Weights of a small masked image model.
Training: adamw at rate 0.002, 17600 steps, batches of 384.
Rows from block 6, named by matrix and row number. Rows with one number belong to one channel. Each number is 500 + 40 x the weight over its row's rms, rounded and kept within 0 to 999. All counts start at 0. Numbers have three digits each. After the name is the row's rms in percent of the matrix's.
# convs0: first 3x3 conv (model.blocks.6.convs.0.weight, 192x192x3x3), inputs 52-64, a 3x3 kernel for each
# convs1: second 3x3 conv (model.blocks.6.convs.1.weight, 192x192x3x3, transposed), outputs 52-64, a 3x3 kernel for each
convs0.54 102:493505494480458476522486508526514527548539547549547545501514502498499496488485493496571579509566583479532517497494510499488509524494521509532550515542542538519520477466441495484454456448428477501514486515527422456459454474501449460467475484476509539497529559514552563530471545542515602597547571539499514494503509502503494507442424411453435414442439406
convs1.54 114:520503503503520485483476476516521526487491496472476476480507498491512488510515496493483479486485478466475462487486484487492490492488486497477508474510477489490467435443458431439444442454466512508525481490519483473512501499493512491504518494499518498520508470501498479517473465475475504502444484481501505506488486492485485495502515525489525497458479452
convs0.55 124:533564540468456504507446496415432461467483495462481498534521509509505503516511517480507528465524552440469496527532520545547538528527548518519558530554551496503522514507492509487468480504509432485497483552539408439437557541536564563553589585574483437399478463409419418397509510500442479527448495530508510500508527498529525502497493486474451459534481454
convs1.55 126:528507496489473464479493507418423407442453435495470440518524522498493512517470496461488472513547521502507496497487495495472456520517498506461444484498467523518489394380363445436406406385383473459469486427487501467484518529550531494523533515540501475471539494503512474483465488479439471439421443413498501523485492521504477477478489521449494473420402400
convs0.56 088:478504497579491499546524475475512540461520519482482424481507505510492485504477470483466473470500501534503398445471453502536486446480502522543525511517489445465500511510504505450442549458460496481496533512533514504473489491457504460430483440403487541517490544522485488482500517468497548515478501445480509539506519517499497500468430441485475489451420454
convs1.56 082:570532492615523531502495590604574543557564570518512499525472481544474490538492541559547495519534549523537565448458457439438443431457431500514575583439432484467463552542514498500500465472471509466489488519602460440502523601568559558503515501492530519575462414582463447527462490545540453474507617567543511520524487463539511490522527529566546517518554539
convs0.57 130:473482515499453519532473519506498478522501510457454504477481528474467531533481518478472535443492572496433431509464470526530504473515526536497487541504504465450480481496520512466502567513519447454499500465515515479500513550572507563579536555525479502475501514462485407406482547560449519573476495524483469479488503531478482509473525517429482584474415454
convs1.57 123:523493473525491485477513561557529515495478488481438503545498511523471502547469470526503466450498538435466551495477487501514479482516470455448450500447436556512468476471440495461475519496483458554445466554482513494496460483605392468597400479552400431470440448422515445433461445485549472349642630353480478537494485539496506538465436508513444439472465457
convs0.58 071:530540515534527540515506519547525535537549553477485486507530529527517501495488500471536555466518531404487505515513511480492529504504523558541530496498538504529531503461447522469442458439417489498533451492540435508527481497510454466456475458452507552528529562520501534495453528528459547575502540529492508522514510501539522525484441416521457409536513466
convs1.58 065:491533540503537483506512509512531495469501510524535537516505487542532489514534506432484567483511531473513530451501460415464407471474450504544540516504401523508532500489510463450438472473453497511578586515495488492555540569517567530525551550586505471581557456575495498608457463498532540543524522576541521503526474475496504517533562568524575534543568542
convs0.59 088:535510584506530524504546512522512512444461537480468521522519591479501514501491480463498535467542545463533455493512503475481507515441486540533495532525562471507511417422473420426431478450427500495498474490540485475452463468494483496401468474414471488499446497455462533466483462570463548551497539450500490506510484479502517542468449452438525558484582516
convs1.59 081:455523509465536507410517523564590574454506517456505488483512516467495490474502458486498548438499559421505526527565448482483429460418425434620471650497528563450495506515456476476482471501480482500470555423461568564422565557481559506555467572551476405519507442546503553580332597460509475556577469506485493513501499514498514525459588544519557513485526523
convs0.60 079:556498460549540468535490509561513518555507522450449454506472499551487464536475484508493490490485447506476429485486489453499526452496514521565533468520537470498519537461460507498481481456467516476511520476487506511512461437471522450431507484453484550555496507520478484447490518502506511506502523465439549579510512521545502491471418443579467406524463421
convs1.60 075:531526480549516452590528455549493523570558563580547505601515502571506473543484535507529565456475532480522565440487463442451467501514481525555569477426501592527468513538529480488476471479457529490531518430493488461524568568538557570499553600540522478559472394520461393518470540500531461579535515523566507478559494511439494540509532572523534572560575556
convs0.61 078:484544516504508542534519521552562533592472470486441395529538533514496526559529542474493498486515533457494447541536490512490482484489502512498548531537528500499514480439443457408390444415436520481472555541522491504441433451491470463490497454450516579533536529570498476513516520419516582463499497472458509520469507587481492492467457453452474496488524513
convs1.61 074:496491503425505540533535537551487473576522476599540545477475499475494487466534531495473517500533573518480495477473457477491473485449489526494581471580418559464512493509496452484429456490473449431521474553613527466624545610556481582540571514531468437530579458532526420496528464531532620426565465517479474499474542551469500505511536524530592518547579553
convs0.62 071:517527524520509511537523520540496492514498528454482490544523553506508489524509480489520532475515546422510504541519498514476504540492519523534531523537578502521520468456453487477441462469476520481484498460496459474493442467488412435438449455449514523478467514458464513464474529536465589557468541538495505515514517530504517519413412413435463463477528485
convs1.62 064:512530490491514442501465467587588558520530512512524481494476452467483501480513500465491543480529555484526505504500457466472431460449432543556488489550481548467478476493487467476447479493480465497554509449485530474454559547520582540622603572597468444551551444531536479500516464442481551493611492504506496524496492535476507545534577566507596554496535521
convs0.63 124:511489522552488482507510510479479433601511414516440425562501495514473524516502491522468523522486579516457478562525501534529488497513511537518510570546531464499481561542521574491456462455499504502535516511560481471498519557556552538577524524537489508461547550517516451479502478493512495572511540521442487491437511572528513521511524493469499565495477537
convs1.63 120:504480464589543505465479466529526442586508385423477419481507487516536500504495469482438429500506528465475492483486503484499463482479446498457461532435467488452495487507491529519501516530544534536469477537578459539528452494544454485506422433471471461508491494542470475541502456489541418452565461472484526537421520554461507534474452466504430413436444474
convs0.64 090:481539556552522501535523479520555574520498522487436433508513553514551552535514518498542515519536526418508495473497533456477465483481512469517552519504523457525517572534513579488413474410354507518534521519533443497494504454469470467448460453460485513527475534484468537480434472541473584513450553473516520555514496477506524527528450436497462443490528518
convs1.64 081:508503458476431481484482553579529529527514464487521501501473496491540509503492516404484510489539579526558550483520471432527481420437483498538477551568557443468577515488465461468437450484446490474533447480603464536561544537529570549608500546577493442561516454561441488547474510421480531466492501480472467482516487495512491475475531490520566499502512515
convs0.65 123:509470496483498495493498485527547532541546547508523487505493492492502480493496470471546539520518524556529535410450448524523521513501468487502525539558543562528508469487543521534520556546483427513508470526511501502498538453427362347410395423504550553561516554545482495438554517483564553523565533473489464429483499465528514502442488526507497513530497478
convs1.65 129:497491494479493466519529528503490499497498497572555555522512467533520485491491456535496493471460457478501527365371383359419428467529558480441364435459419517527549514503508475491521506538551516521526526499496464457449565499534470456490532563600477476466483460459493422363513491482496464487500494572517493473522506500497508547493515475497498454463487508
convs0.66 089:463521550525525503458525522516519588531513560474485495505521521545512500498519508469489494470529601404509532490490476506439440546479449497495491557529559502528516446448473478491474466465446505483480503457500510515541421452486469487461495471459540517487539544485489522506495477485435543506454525531475493522446504584477474503452434467459471525504484497
convs1.66 085:489465444514511448445476503606584532571478502533478492508497492491515482493536534479498524574549599568584570479464417490488417465458472538558405587515461523485547495502509470476481460484468533525582634457494560460454553558484540478535542569563455445509537491514560549410442469448522522547546523555504517497470491538476475478507533513530589557527576558
convs0.67 137:477495502470495507484469499557547625534488569500515567452525513459492532471501494467475510469471485514503504413466493431436474478475464464412482463431496467475470495470471464504533511504490523533576478482481447475472506459436520424398530447439524463587481425559532513580515481457449466469470477437467489501465465508481508521454415495461416459555486471
convs1.67 140:506551541478526484503498497510514502512429430535451426513509525548481485528533498487487468498484456495483479424490501490570558521604589453528535456523537452556565507525557499536551499558538505491455516389435529361454517534529482558521479514482528480485534437476528452484422510522438570539420578518519512487493500482483488488536534536520532539523533547
convs0.68 072:464485474604553514501500487628563532512435430419426422491485495544514464504466446487524579491472455464473471487491493483478520507486522521542510491477520496520529508458462493499467451486482518495515508469470530509532526537536493521503467465443504554528439520492435493448505541487527558530550559511503551528511566550541529533451409426496450424463483443
convs1.68 070:474567531547476490520458468522515481487518480627605612519474492548485459570514549476516568505501505519547555464469461449471417469489460578488553567468410503550486477500482465460438474494461490432531539375391505546577548542546542546567553681634464464520517455560433468524486447545529476508534584536583552522543499524482533508515543576543581566551583561
convs0.69 079:452524532571499495502502464466565640340417446530493425444496489509545504487497463533517505506442456495490474461471498483471494517507492468507539459500547485532516500504504547467431535445403518476517476440473504487502459496491475471473482414439548590553523553481472445444469496468509581500459460471491491502549513548522485532450423398535455438484454497
convs1.69 076:494462443521549496492481560632630581380496445471564652505473495474488529464492563490453491556552534535595588430441502437477481450465488534511513409498575465430487503510500481470443485494488468497565447479535503464582535569491507491571571509524449469554544444531569470478545448466475588525499502490526489505561493518515434441548538518501564545507533543
convs0.70 121:544519525515514528459463449415465473439439434530505520527507527532554567551566558530536536447463483463472459491487444512516489539525521488499534501516524531543554478467470502512512574544539462479479525556545528513536503486480520508497540527536462473453479470451544511523501516544506546556519526520575575559526518493433428427529516513494480491483482516
convs1.70 126:508524507504508498472493534564531552445449424502496497508488516481484487509496510559535551461475508560576551431486513522533531560522519508473485519487491529501499569553551510512506529519498561489485481478540482474494446441461529524543586585571524472504515486508531525521437435418510549552472484461470476457499498507511492513473476465555565549565572555
convs0.71 119:475478443481506472510514492522487528461487596523529560445468463470494452506523481491570583503531562508513519454450389507477447560518497452435423499440471502450486507526513438466456469460489518527583468503580496478492457447414501533497533531517516480493480488542496505534540573483543560511570576546451455403514526429502506482479498486489463445553551571
convs1.71 128:532519522514504518520457508470497528519549609581608692505515498546529514524541505526514518533525500569568529501498457497508488520548534492500476519480493467527493549531517534524524520499506463449489511492536523516556473501464533520513502502456480443520533476525546490532589573600572531635501550557545520511559537532520551522580559567534523518533544527
convs0.72 128:487492506477469469471475512496495489442442432423427413492481473431433446511499497494475496495500504459446460489506503439416462464469488522528537490447462478440456512474487463497525550547580493514520527508493530552532415418451518523558577575592479511504482484497458465459498525534513487488492467478467469464509490502525529530532512530502485495463451468
convs1.72 141:511510528541517535480497491477479467420419421498484503506504507523532506508514509538517490509491477483494502557536541520505515454461485578569568550514536470473444513517520513523539561548533502511508432453408502513503530572542501518528499502508421419417379421429451431445514513484602554585546522515511518505525515516487498492485491515545509522489497492
convs0.73 122:518576549500544554514558539566547518553485446529431405539514532487505537494490502472464499469528566503500411482509523518521466535472426486479493488518506463472415514430406434429438497488472509487558526558652506526482416414481391402491422446436516531531550566531566546422474474491500548510554513415491491470502498478478514490508492483496513514479476451
convs1.73 107:501502475482549607515500531501460441473469517449480510442540497507496465518509501513467472441495594394429472493530504474446454454462463473588520506464421482497450546515492525516515488488492458408535446510629439558571538541488481502482475485453486420544567507617499513600436559501494428454548464509475457492487420447514502499478524507512525467468469441
convs0.74 121:519534496520510500492476475515523479455453425508507526468463463497528526501509505538528553563545586486463456536507469495488458459448433530537558516542512496477437525514495555510515521496513464453401474490451540554552517523503473479497507514535490534488470484433562540517493492510481515501444433422529535526547535524418396396544537523520501501476458441
convs1.74 120:485468433530515510502495515628604584481422402506474481516526514513526509472504481479450459548524557481454487532538528502536484449451432530541570438499452482502495494478472567561544570566553427415428490490493515508530410389370519535523540565544552498523495493538533523544597540504521489462463431446478473461495521503483500509510497483568550522501466472
convs0.75 095:501523522508550552506493491595569601521459533502478510491472510518512546500497508490533579472505511389469498521521448539483443535485479560525582545523564510499511488455456474445438422395359499472516507465424472464423528498516517509507488471435584587564505496562458476524531540519578604565481495474487506475465510597509526564473470457462463475511518516
convs1.75 089:442487498460529547518569520582518493500422420526504529454432515475510501485551508482465508543503465470438455467484478513506504446455468486556505565521451471435473480475475472456417449456433476468488575489422536505573476499549501508504532505556528443464588453456498409451429509411561549480486441531443478538498510557455456439537542503546566538507532513
convs0.76 081:493553544548485484527541505524504506500515545488513486518554552509555437502509488435494487516481518528498463530549528513475508553492491484527503491496545520552509507488457495484420462477460553531490506501509524520496466532489443550500441445462484548519459595485475555501521521467470555466552517487529477491517534519492475504454465439582545519438491456
convs1.76 078:496536538493544438527439557576564504532578570472513497479503521472479469444510529528508500517507482538540485482505509457549467470506491596564562474545510478488532513524513493453440456451466514500480546468569476511576539582541557421615501515546512483499497442557439486530509434547491531525501610580532517493523510525498499495522549552497583513496543527
convs0.77 081:539531520476524562502492514479465473491465480488482513535531523517523534535513505499526594478546624499538540518491489538509488507488504537523529527529555474501529466463471441443436504483479517512562459490523448466497469476530474479484458456458486510469482532474450498449487505525481588609488524531495471477557537525518540522457449454455483533513513498
convs1.77 081:490472484478453498497466523501535472492488443560547521472468494544531546475481498528513538421471516430448480527543502497459402535532514488529441509507352528527536470453462462454428492478464485459459445458494472504526531562573469539572507590605535446496521423499515474528503508484546541516489440507507493510502471488464504496543572568537556483508517513
convs0.78 091:490530509632574496432445454435469485434488501503502477461490507597546488520504487483471473532524510543570550498480501499503503489481451502496542511522497498522496433415439501477448426384389533499517497466488517506493491476492451423474415410453509516541502509506495520467475471523493512535471486511462491527513496499564531534424414427544515492500467505
convs1.78 085:455436448566543509456457475594571534548551463499510456520522498546550539542495513454430480423445531515538583520521533403436481447456478497515535501513556547502474587582525499485448464478448414478569444505564506430540467557489461559545522487433472431516491428510588537589546508465515520505529527455537515511503483504484525578520537546485529521494532535
convs0.79 122:507509475485489533495495482436463485367479639396449542468529492426558512510520490526527503533551579507448493518537537498512555530505533483473474523517557495488514502504536413464543489489474543504502498585675443462479546534507532510545526509511474424459412378544430418542484459485518512548518502518552484427592483306527483470525500466538485466541500500
convs1.79 114:429491567429539606478523488464515568454610723453526543493502543499492547508511514496494477507568592513538527522483457520498455524529475569524480524481512525501533519522507536558553547547518529523550549551577509461437544564536559551511518515490536491535614491502566525542480466431517474517528492578525535525544527426527543542493491499487492489506521533
convs0.80 072:548531528547518456497499532453470481518517551463461452554508526517496479503518506506499459501487457446453475522553519462524526460497479478488488481495519513521505548481459587478408451431447557514458516508501488509526476458463458448475449456456534593545485524521439487469470534506535515525444507454479486492498490505504490515469434436562464446521452440
convs1.80 071:455480507588526456575551529582523562524538581457490506590536538518512504525501490515514565538493505538566543488487441419433476419443432551525509422407623505529509506518516549526502493501487543495592481429559419522531593568559488514593507550497511470572447433513489437541531510460533482660505563513570524501525524522507531493532540541527536570542551521
convs0.81 117:546526529521514538473482502516510506519487508497496506543499484516534524501500506525513570493502594462454510533489473524481485545513530547533547548528551514529509582557532537526475461485482504533558497551620527531552503551557512578584522547527425461490391515545424452503466458511466485537509522489540520519570558557512502518518503483493535592481495565
convs1.81 105:522515504490495483505513457464455469423441463476446487455492521534490434547460449529527537477513603535557575516489464513490441487465419531516452533514454553533509473476462490484485520509516490486458492540611469518548522527594468516581522536611461429491503474516433411510530514510569525503527475406441472456491533504448501494480471490538478455460467479
convs0.82 115:493544476522496564503473431513484426452437419474470453491499496525574575509517498466527509504545532515478437480471488457450497470465568509518483494531531505532475448500460485488445499461408514493489526575581515496464432469484473516471467447437477533499467557480470440443474552464479629455524456398544479474516523515500534534527559485493528498527493511
convs1.82 103:466483507446522487509462477527530508490451424551507527446468493487612593480556544535500528541513593431457479466500536486551488500530473454461663450541443506548503492504465508500450490451422510473483473454501445501661568577554488439528488462538469505487563471548499478582439390585489584518524519465481468482541507501533491467480496550566609517523522468
convs0.83 071:518549529550531560542537528521528525509484458492479444519547531519516520507494502452492518471513534473500430508513498493504505505489532536526524529502525515503503484446425496450434462425428513509508517531539501525476463482485441425418464437433489532510484534494512529498494528484508563540538545506516538550503540551530519524465424417468464463476480464
convs1.83 061:514495516463515505484451492584596542490529488479506504477488489482481469486498494466472515472505531518545522484504499427457436449460461562572622539515441524507466485491492459459457452473473456477538459461560469487574546622543557528545549551583509453566518403586507480614424462491501535514512608551537524527470468514497513524526555556537590530518567523
convs0.84 122:476524443516490465499473482536498543558480512494497468478498483474485501491493518444578533426542509374505430537550501577534511517470485522470513543459512533483502497483489492468462482455449497492498501456512432470432507496491499522500482523487484447472508449493489464513537530519572556515528517520458501442476528482498517506475537532452489533381429436
convs1.84 117:465501469448510545497533531448389491483450516495516526459491527449492474474544492439454443493514519411404401507502430489507459468506453472502464428477458418488484510461459557514512592538547506459495502484520490425493430451476468482496472451460555450508529447482498419446535571531513527457499487442494543527457493523518521514518535469509515449524495439
convs0.85 090:496529512554515523594519502526568557537558519527499450463522484556519520526508510528500501528497484550474405469459485472480478489503549485514545475505537446479535514501489555458429538455432514504549536529553469457432483503506462431455429432448508613573500564533487508465441475476549529521547518459485507514501488490519507545511455438502442448528481492
convs1.85 081:552546517562502493501498512548504505538518518532489479510499471555534491522507482552533533486498549421462506476495473447479424420448422479504569476500510466493500491465463484474481450425450560469453453487575442470527530530554483481534514505571551502560523449584492459596484470478519541512510564477537506518527493459492507492510513540517534501470505491
convs0.86 073:484531456576526507482479509596573542432458452469495463455488479521549480466460438477480486526469459539516446473486485469513516506516533500511516491507567520545552532473450549490445532476439515488501510487547543543512493521486455446433428407429534568561487494495468439476491537456471556498531538506503493501568544497529496525491445392508471431418427465
convs1.86 068:501525501523571521493450474564622603441585550531609594515472483496454482527534516488508552511530549573599580423470527463474472450451496514528585442469559465470538500490478465452418482478463543516520457437566462455573564596499597522544582498564519440553511389604533441546541515532457519541573587578543505508580479491532492538538559543527596563552569557
convs0.87 120:474440460470503513444484508474471486477454459466454440505503546456480511455463525560531507544529536507496521473501493489527530467508543470455432509535503505506518530460478556491503402425492582525535551479496555513548380501541337435501355417485448521521427500473454480498472492543507492534494494549440523495461491472469511488524422440526522483493521534
convs1.87 112:491494464441524471488453548532464492527480492537505556540484534459460469486515489428454519375451574520554636465479436557544476564591516472503391466500469560549484566540545598574548568546563501501564424397552484398547510522476499509520469514497468449571458415497480454532451505455495548407531594463501530513499513527470529495523530505483544527499519513
convs0.88 084:536571575542536544592540534539531502522470458494497471520491525530521555545498513508514506496486529469473444475496525489479494530521554514557569505547588470543514499472445488445391470431418520499529544494538440434429453476490429426413449446444519610541484548485468503454470521503525559484501511437485512521485501522524528544464461417468472449530547514
convs1.88 074:509531505465483511505479521610543568492457467424444473493483510469480528457442450450468524408452555352414453505528516454503474446478421548509499475434516471475406486495509464482503433482498452440493484447534478532521549568498507465524475493517447449513561446537538468539519454473496491506494480409469465495453449525447466499524538564491542535464487476
convs0.89 098:524485499533488532542507515509504492438495561457498555532478473512489512520494507488544626468533669462510577511506506485458501542498541497530566545537580521521541517495493508499468511506505470518560454537649455500605537516527527521533509516522455432460362429510424475517405462533449511589485560564537506499566527482509506503448446470442466507486458489
convs1.89 099:509500494529473434471487521474492518453494551486526549489480487556497489546503495506518552453500575512548562517481463518445441501468485527513430542484464501527596470490475508511471496481464541495523470491581424470491493510563531523578555589585561486533535458517500441530509532480533485542526496521503500479490451481463483525497510505532515474498511486
convs0.90 121:529524488519531457480475501492528483518519473562526513515506494515518480497509572492483499503445412459512587493505460489518510459490516486499479501508472470509531514512509517536472479443454504512467522532464542620640508532555519544568494531554488529406516552488544525485525490459528447451409391420545560564499514520522544569511505504548513455489515546
convs1.90 116:447506523503570443495532473469459414467456417471495499466516510501474579479515480480503546539429408519522482549509498509497533505503516485484476520482570511509584472511484543553484521528539539535630473445486485512538559575530510524463517512511536442483480481518536509491484440473442445567456475537443557502470501497508512497496495527482484517543552524
convs0.91 128:495491485498485494502496500484479489521520530524522524510517507532520512530519509444497508450503512413445440472473486490492498498497500491500515522521518553532529447449436453464457432439434446470492482534544459491496469470483461460472471469477468483485514526525509522523473507510522553548510517512512521518507513505519522515340336347331337341340336321
convs1.91 161:512506505503506491489498493520521518511515516518522518529526523508504503514503511500507507509510506519511514492483480494475472503496499505492509510508483512504494450450447449448451437441449518518531495490512488480503494500494496502494493494485532521545529502534518504538522519514510519518499506508513513512510509505511513508504508508501505496494496489
convs0.92 126:520496509520496484512511501475487538495491543484488516487510550517489501500483550567503506585489489506477486544494461528516507552532514422467505471497548480501518498513512592559469521491490544500436530438469540499504515507507551487489498486491519492495525439433482381449530480471567519501549495480500508506516531492500508491505506501580498443537487455
convs1.92 119:449482519500470482475485514552529508500499453481464474509508486498525517471506508565594558621540456510489463424487509435485497394478492502488529419485558420478503473486429480516486515500517553507512551457453487397433594521432570506418490523516568491473514464490452461446465458588405484572460504557517482483517490452507524503435466506429473575480483458
convs0.93 078:486489484491491507469444485483451463466467426488533490466455429494526479462481473474493466508495485478454448518524467487507477468514464516503480519455456475520489474481471471475494482454500493488464547507482515538518439451409486478430515477470524541488528553501452465491503535472516520500451448467465474509500522528534488500511501502543486511493476507
convs1.93 082:505491505514546569575518490502546490557565498597604561536482526538515519547517502531544555544508525549566527448450474496459484481478443518525487598423552534544453542564571474478453482498465474523519504398490496492499580654493600517531546535508471466526474420476500473481573550576608449646530607550556556477561503531554517518523503536544537569573588559
convs0.94 111:456504507552506535503489495495475462586500452519479457471480449508462517517511500478492507493500581480493524454453397514487441526534470511480479581555577528504535449494546493480487544504522489469470510460525489411433516506471564523506535487523568496494611487416545455447460436433446442483525479480483482457466504516497499465499522517526501553573537535
convs1.94 110:516517527533562585483468488501494456593549488479508474484522455532551535454525513486469457525520496538496485464467458517506508551523505514516471548530522617565553528528506496530546491527543482462441601459413573505459585620577535590548560546498525487467573486467578558457496468516465513530577541622506510496515506550513502497513482498541561609507525556
convs0.95 071:491498494500476510524501533476451459586529521530523519511522515498481476504500500473547552495550573468515508511497499490473511498487515527540541515511519534507520516469432515493464471463452491518513500519513462473480462481543445446455454444447471509464517524462519517487427540526458596590502531544508522510507538504505533516415395390464461466480487464
convs1.95 069:508524532490508491470449481526541549475500489478495480489468486520481463545497509454518546456536526523556546490497481465470435522510485515477504462538402508537518445456468433452438469477460517514536472481463459422489584580538585587551582585562516495528508426488522483566506452511529565535523542546521522533481483486490504489524559570510587544503556521
convs0.96 120:518508489494517495541600532521507487518485506519481552520480428535470480500479489473555470483536487453502496508539502488502454504471459481531502495500483465516485463500449428500453399434419498557479475491455462458521483390383461506482426520520492484483483497483464551540547493517486570526444567530499537529458509490496502485499570529432510473468544499
convs1.96 120:528519492488488476497513519509495549527527532551536474478489471502542469417442522524572583444494507443497491481527464486527520430434471564576534538519606515453586552504497495476482477503497536549563455451494524537466424432491444448508413516475586506511551544514566595539556597438547457431491348521501523489515517528485510507531548460479502483441466503
convs0.97 067:485517464483478462475437429546589580583596568566563563492512514503560553494495478510526474527509440506520510495513488501505510490498467439510515471540555524548527525524495564604560507517532482509493510502488503469498517495487523518508509529533501479507481450467484412455469505521521527506483528493503519501500506484520507505435465435522523406490528514
convs1.97 064:457471470532529474496498466639622641553561514482465440516492488461414471531479482473471522531457504568538533528510472487502528531504501539494530359451624470521511432446472408391406441419443491490552468409507445477516495504468539539578537535502560535608531488520545511484669511506433443514429470420558545498479454484489506516524494491488480511510492484
convs0.98 074:422460484467494549590503477487510560523502491664660536481475495495535552510472496498500537557557605518524473415434423532509464497543505489499488518511532425487487438503527557517521526481452490479518555450516461462430536584575477465463536503495527484503471468493562509508453479493467524454507513515479489488487483563496516517437471469529578569495527524
convs1.98 072:576496486480496570454428572613569551553495465507494452503483543517480531495489453558481465497441555485482515509511501477472427513549515424490496417414444509556508414435454436424441440455481487476503406378537538479478474562504429464520506476472528543590537489507662555505498488503482452432509543450474508514429482520457461444525486481536514495517503510
convs0.99 122:576568559419471497508538559382437473487516494474532548574530505519510493478525533521519542502547531537533528564537543581579619541531597418484520473522562466510535516513506501514531531573566471514562491520572441469488531542520556571614572567585490486467513519518409458501498483507454530597503514577478480496508513498501512477511531532508482494540511506
convs1.99 123:465457489433421409536502501502482466431451432416395371446472487498453456454432479398446527429475517514509506518524537475485453546518458499503480433468474548508512504448433491457438483437407493481492516456473481485483517531569550524506530519499545531443554556538436504483437462590395446525448413458461459471491456453474464481449462531423476527480439449
convs0.100 108:509511515491514516494497514391452468312420426450445467517506495507507527492508538450467476503501508534502470496536509510530498525508513439497488448508522409478514342435464508533494550499506493529545514519563493491505498487498487475462493471471469532539438490470451463428459487511488477498482454474537520509559526518453473502501462506494486523472473496
convs1.100 098:503491479494450454514576545522515554348391399392438446470476431518514484534518476456437451480443501500531539571569573556516556470434490474501508556483467540479496562562548477497502498492499515461508457446557453499483483473462408447429452482488523505533555543532566585492484566572457534550489509554476457468513458404511464448477502514533508518483460480
convs0.101 082:483473471438470444437459477606532498630516503600524543499488519472491525501521518535532515523549510435527589508523478503454445527500454504502488492507499503525545474492493534561508489485503487524470517490436516542623447449481513525537492552540554513502604474471548477501497513540478485497433476490485494526497513578463494493449481499524524494462482493
convs1.101 077:431502512471489474496566528491512527561524458552495444498481511483475510571539526479511608534472474584536519443487429526522532488438488465563523424472501589483503491500533422426469459456469520538645544446392554491453481467473514545502597573504537516547521512439528556446492532512521538521545453475489527461504549533523492473477516488496498502555516513
convs0.102 077:433479427552500494484469421576556622477546571558601508472508540518568484493467466505509514553539549546520457444448455519515514541537489488506488469485528479513501519503489553562539537529509521516545493465542530518510532595550539544511538500515514450542477476508529480485481503493432525496575546545518494477570526488523469474493478422622589525416426426
convs1.102 075:493494445515553531523396514507538490478537560558564538502461487553456467531510524530466438481493540513518521481477507498505469545560578503467507398456461480531535448460468440410406445419432510426511404413565507479521495540472493469516533520519593550572523488554557541522527448575409453451507594546540525487511447477479493497506495495519519483516516522
convs0.103 077:535542558517524529517521496556556537433481494490491523522507514537561579531565563536508519535510514468501497519486508454421441536514516503502511509516518510538504482506507539549514481479456525493504543525519454447495487466485508499494472490530540506490529497465506517467492474519485508546509499518552569540526505527519522520503476473473472421496519483
convs1.103 077:450487444432482449455516445609606609427475450451479472424455490408456483433470466380396493484478516488509471510542537501539543492450491484560526485538544483446473455474504421425432420419441450435528456477492585565523451471457485527478487489452507502539546542524560565538480465455436530461442425443464468456462463511514506564447446460445463486474481505
convs0.104 081:505496470459495528478495507546597523522556530480522548544498501453491515493531510533537539510525505496524584489465479450440518477487488496533514469529575505530531471474474542554535454478531522474474532493466529533556504503534551552543506515534520510455510512490441481477482491527507491498506509539532508491531540568501486521487472470568507456477504476
convs1.104 077:472478533491497531539534445490533471521554465541539544461484558426454536490457532458473581524478513533521518464455480505531556526497516507556504367486514517488465423432492463452449506479485481500595608464435569544517442481455518485456563557520533517479574522463482532466514531466443500529467454544475479436548485493524500480448431495448469540496483527
convs0.105 084:523547503502488492507518519506417429573458451548502466519525537534510544481500528468474449509542532469470447513551513501504504495445508455492541478477495500494450427426409548515440482520522509530533517549577512509468455421450457440410486501446495490528497447509492454496497512465543519467524452424521519552518487500507503504594576509510535489499546472
convs1.105 083:478499494465509512525602497518504466531489462523508512461497472427463478505502467505478467513468492385362344514534536483492518515504523486558522477432497497475481531512515504480479455469475470426493418374520520564603461491410448457458428469454539465495504442493567524532494568544513437503500470460508480456525497488588589560446479468506474435506474456
convs0.106 072:486499505478513492518509508569561552598555571549527564518526552502509488505485521501527526539582583443518533504497503501459453539472471510572579492525517498503506469483505497552562452485480482491511500452426471454491541537577530532545538543535510492496535482461521501474484492553485574563523527531498492492514523524533540554462487451502548463502557444
convs1.106 069:503509512438500421470466492540537544485462461543512450476460483487467454447464482443466512463466503472464495525517495510547479535536501516537514453522422481505497460454480401404418462456458473476503519443371547463504423465468490487456536567514541523499621499472576555547515492486503545435427428489502511520462467459451484455460483519428492473477488487
convs0.107 150:527516513530517502532528518353366346393416380405439394526506496533513505527520515427456458432465443444453426526545526532549536540547540488477491506498499508489488488509479489518499493527517471476476470479472476477464565553549555548551568567568487488477485476473486479467504522518525523528562561546511520513530533512530527512423436392425441395412425388
convs1.107 197:521510528515507509516511503431431435438437447450447452524513517508489501510490500495509505500499490513501500524529515513512504499489505501506535485480505489471481361366356368373366364367369487491504471454465480460449507506500506503501493489487465450460462444466459448486496530524510521499516523513515519520496501510494502507489497497482486483480477475
convs0.108 076:491480504534478425569515461553577506530525524578562539489482567561509505536472461492488506563577561510534498425456470471456454481456471492532518484520471429488469506479552563511514501498449520502512501493493482487502571517540533515509488510457501533497451522454471572456513479494518588501494545480445472485518500522499514498478456461557569527509541437
convs1.108 075:545484492534435440500502593560538537529506474557498455544472477529486515472452537522496467524502478531538508512527522511549517484489545480551528477546474500460557485456448440426431487475491542441432391443445484529533493463534436506517447524516520535535418492469469591539484506482493557395472488411537492522503490496439457463489506518519514478497488504
convs0.109 081:548551495456459524481469507485531485540517514587542588481482483484537611494504481519513506507525542472502547462501523477500524513446498501526557496530512525501488569529532579529512489479456496508492520563553438421469520471493512492523487542529551523468535463431480464425525478490512535468452474435527505491501486526514526537458478458483512484508561536
convs1.109 078:492503506459459584502573491596616634461526500410439440496467518434490574430420476507507531513482496520500504484530540468498564500473521475559506427472561533455524473442482407415436477466496510516478487493518442487527506510522532573484487473457498512557490485467500518527552609451506567468417364488503493523501491468496446464517510457505494518500459475
convs0.110 101:529508467511486517460489515552551556503542561551559547499496452530518502480492472495533536485495507462463550489458528470453519564493508469477475490504505537494461533474480593540504453456480518507575447493583444453509513500497478489489432444486551541521545522431512540455435474485490507492481494543531478414559522479482516577488498446546455402500464507
convs1.110 096:519512512553501556574451433505557597421515579425472543501477456509529510500493502506477522582527518484494510525466448501511463486458441538517443412490478432451469462451494493484500523493515587516531588474470468512553464468463528541482483517504468518569516550564511573616511494438394495522423457508480507543518493452453493462500457453461476490494470445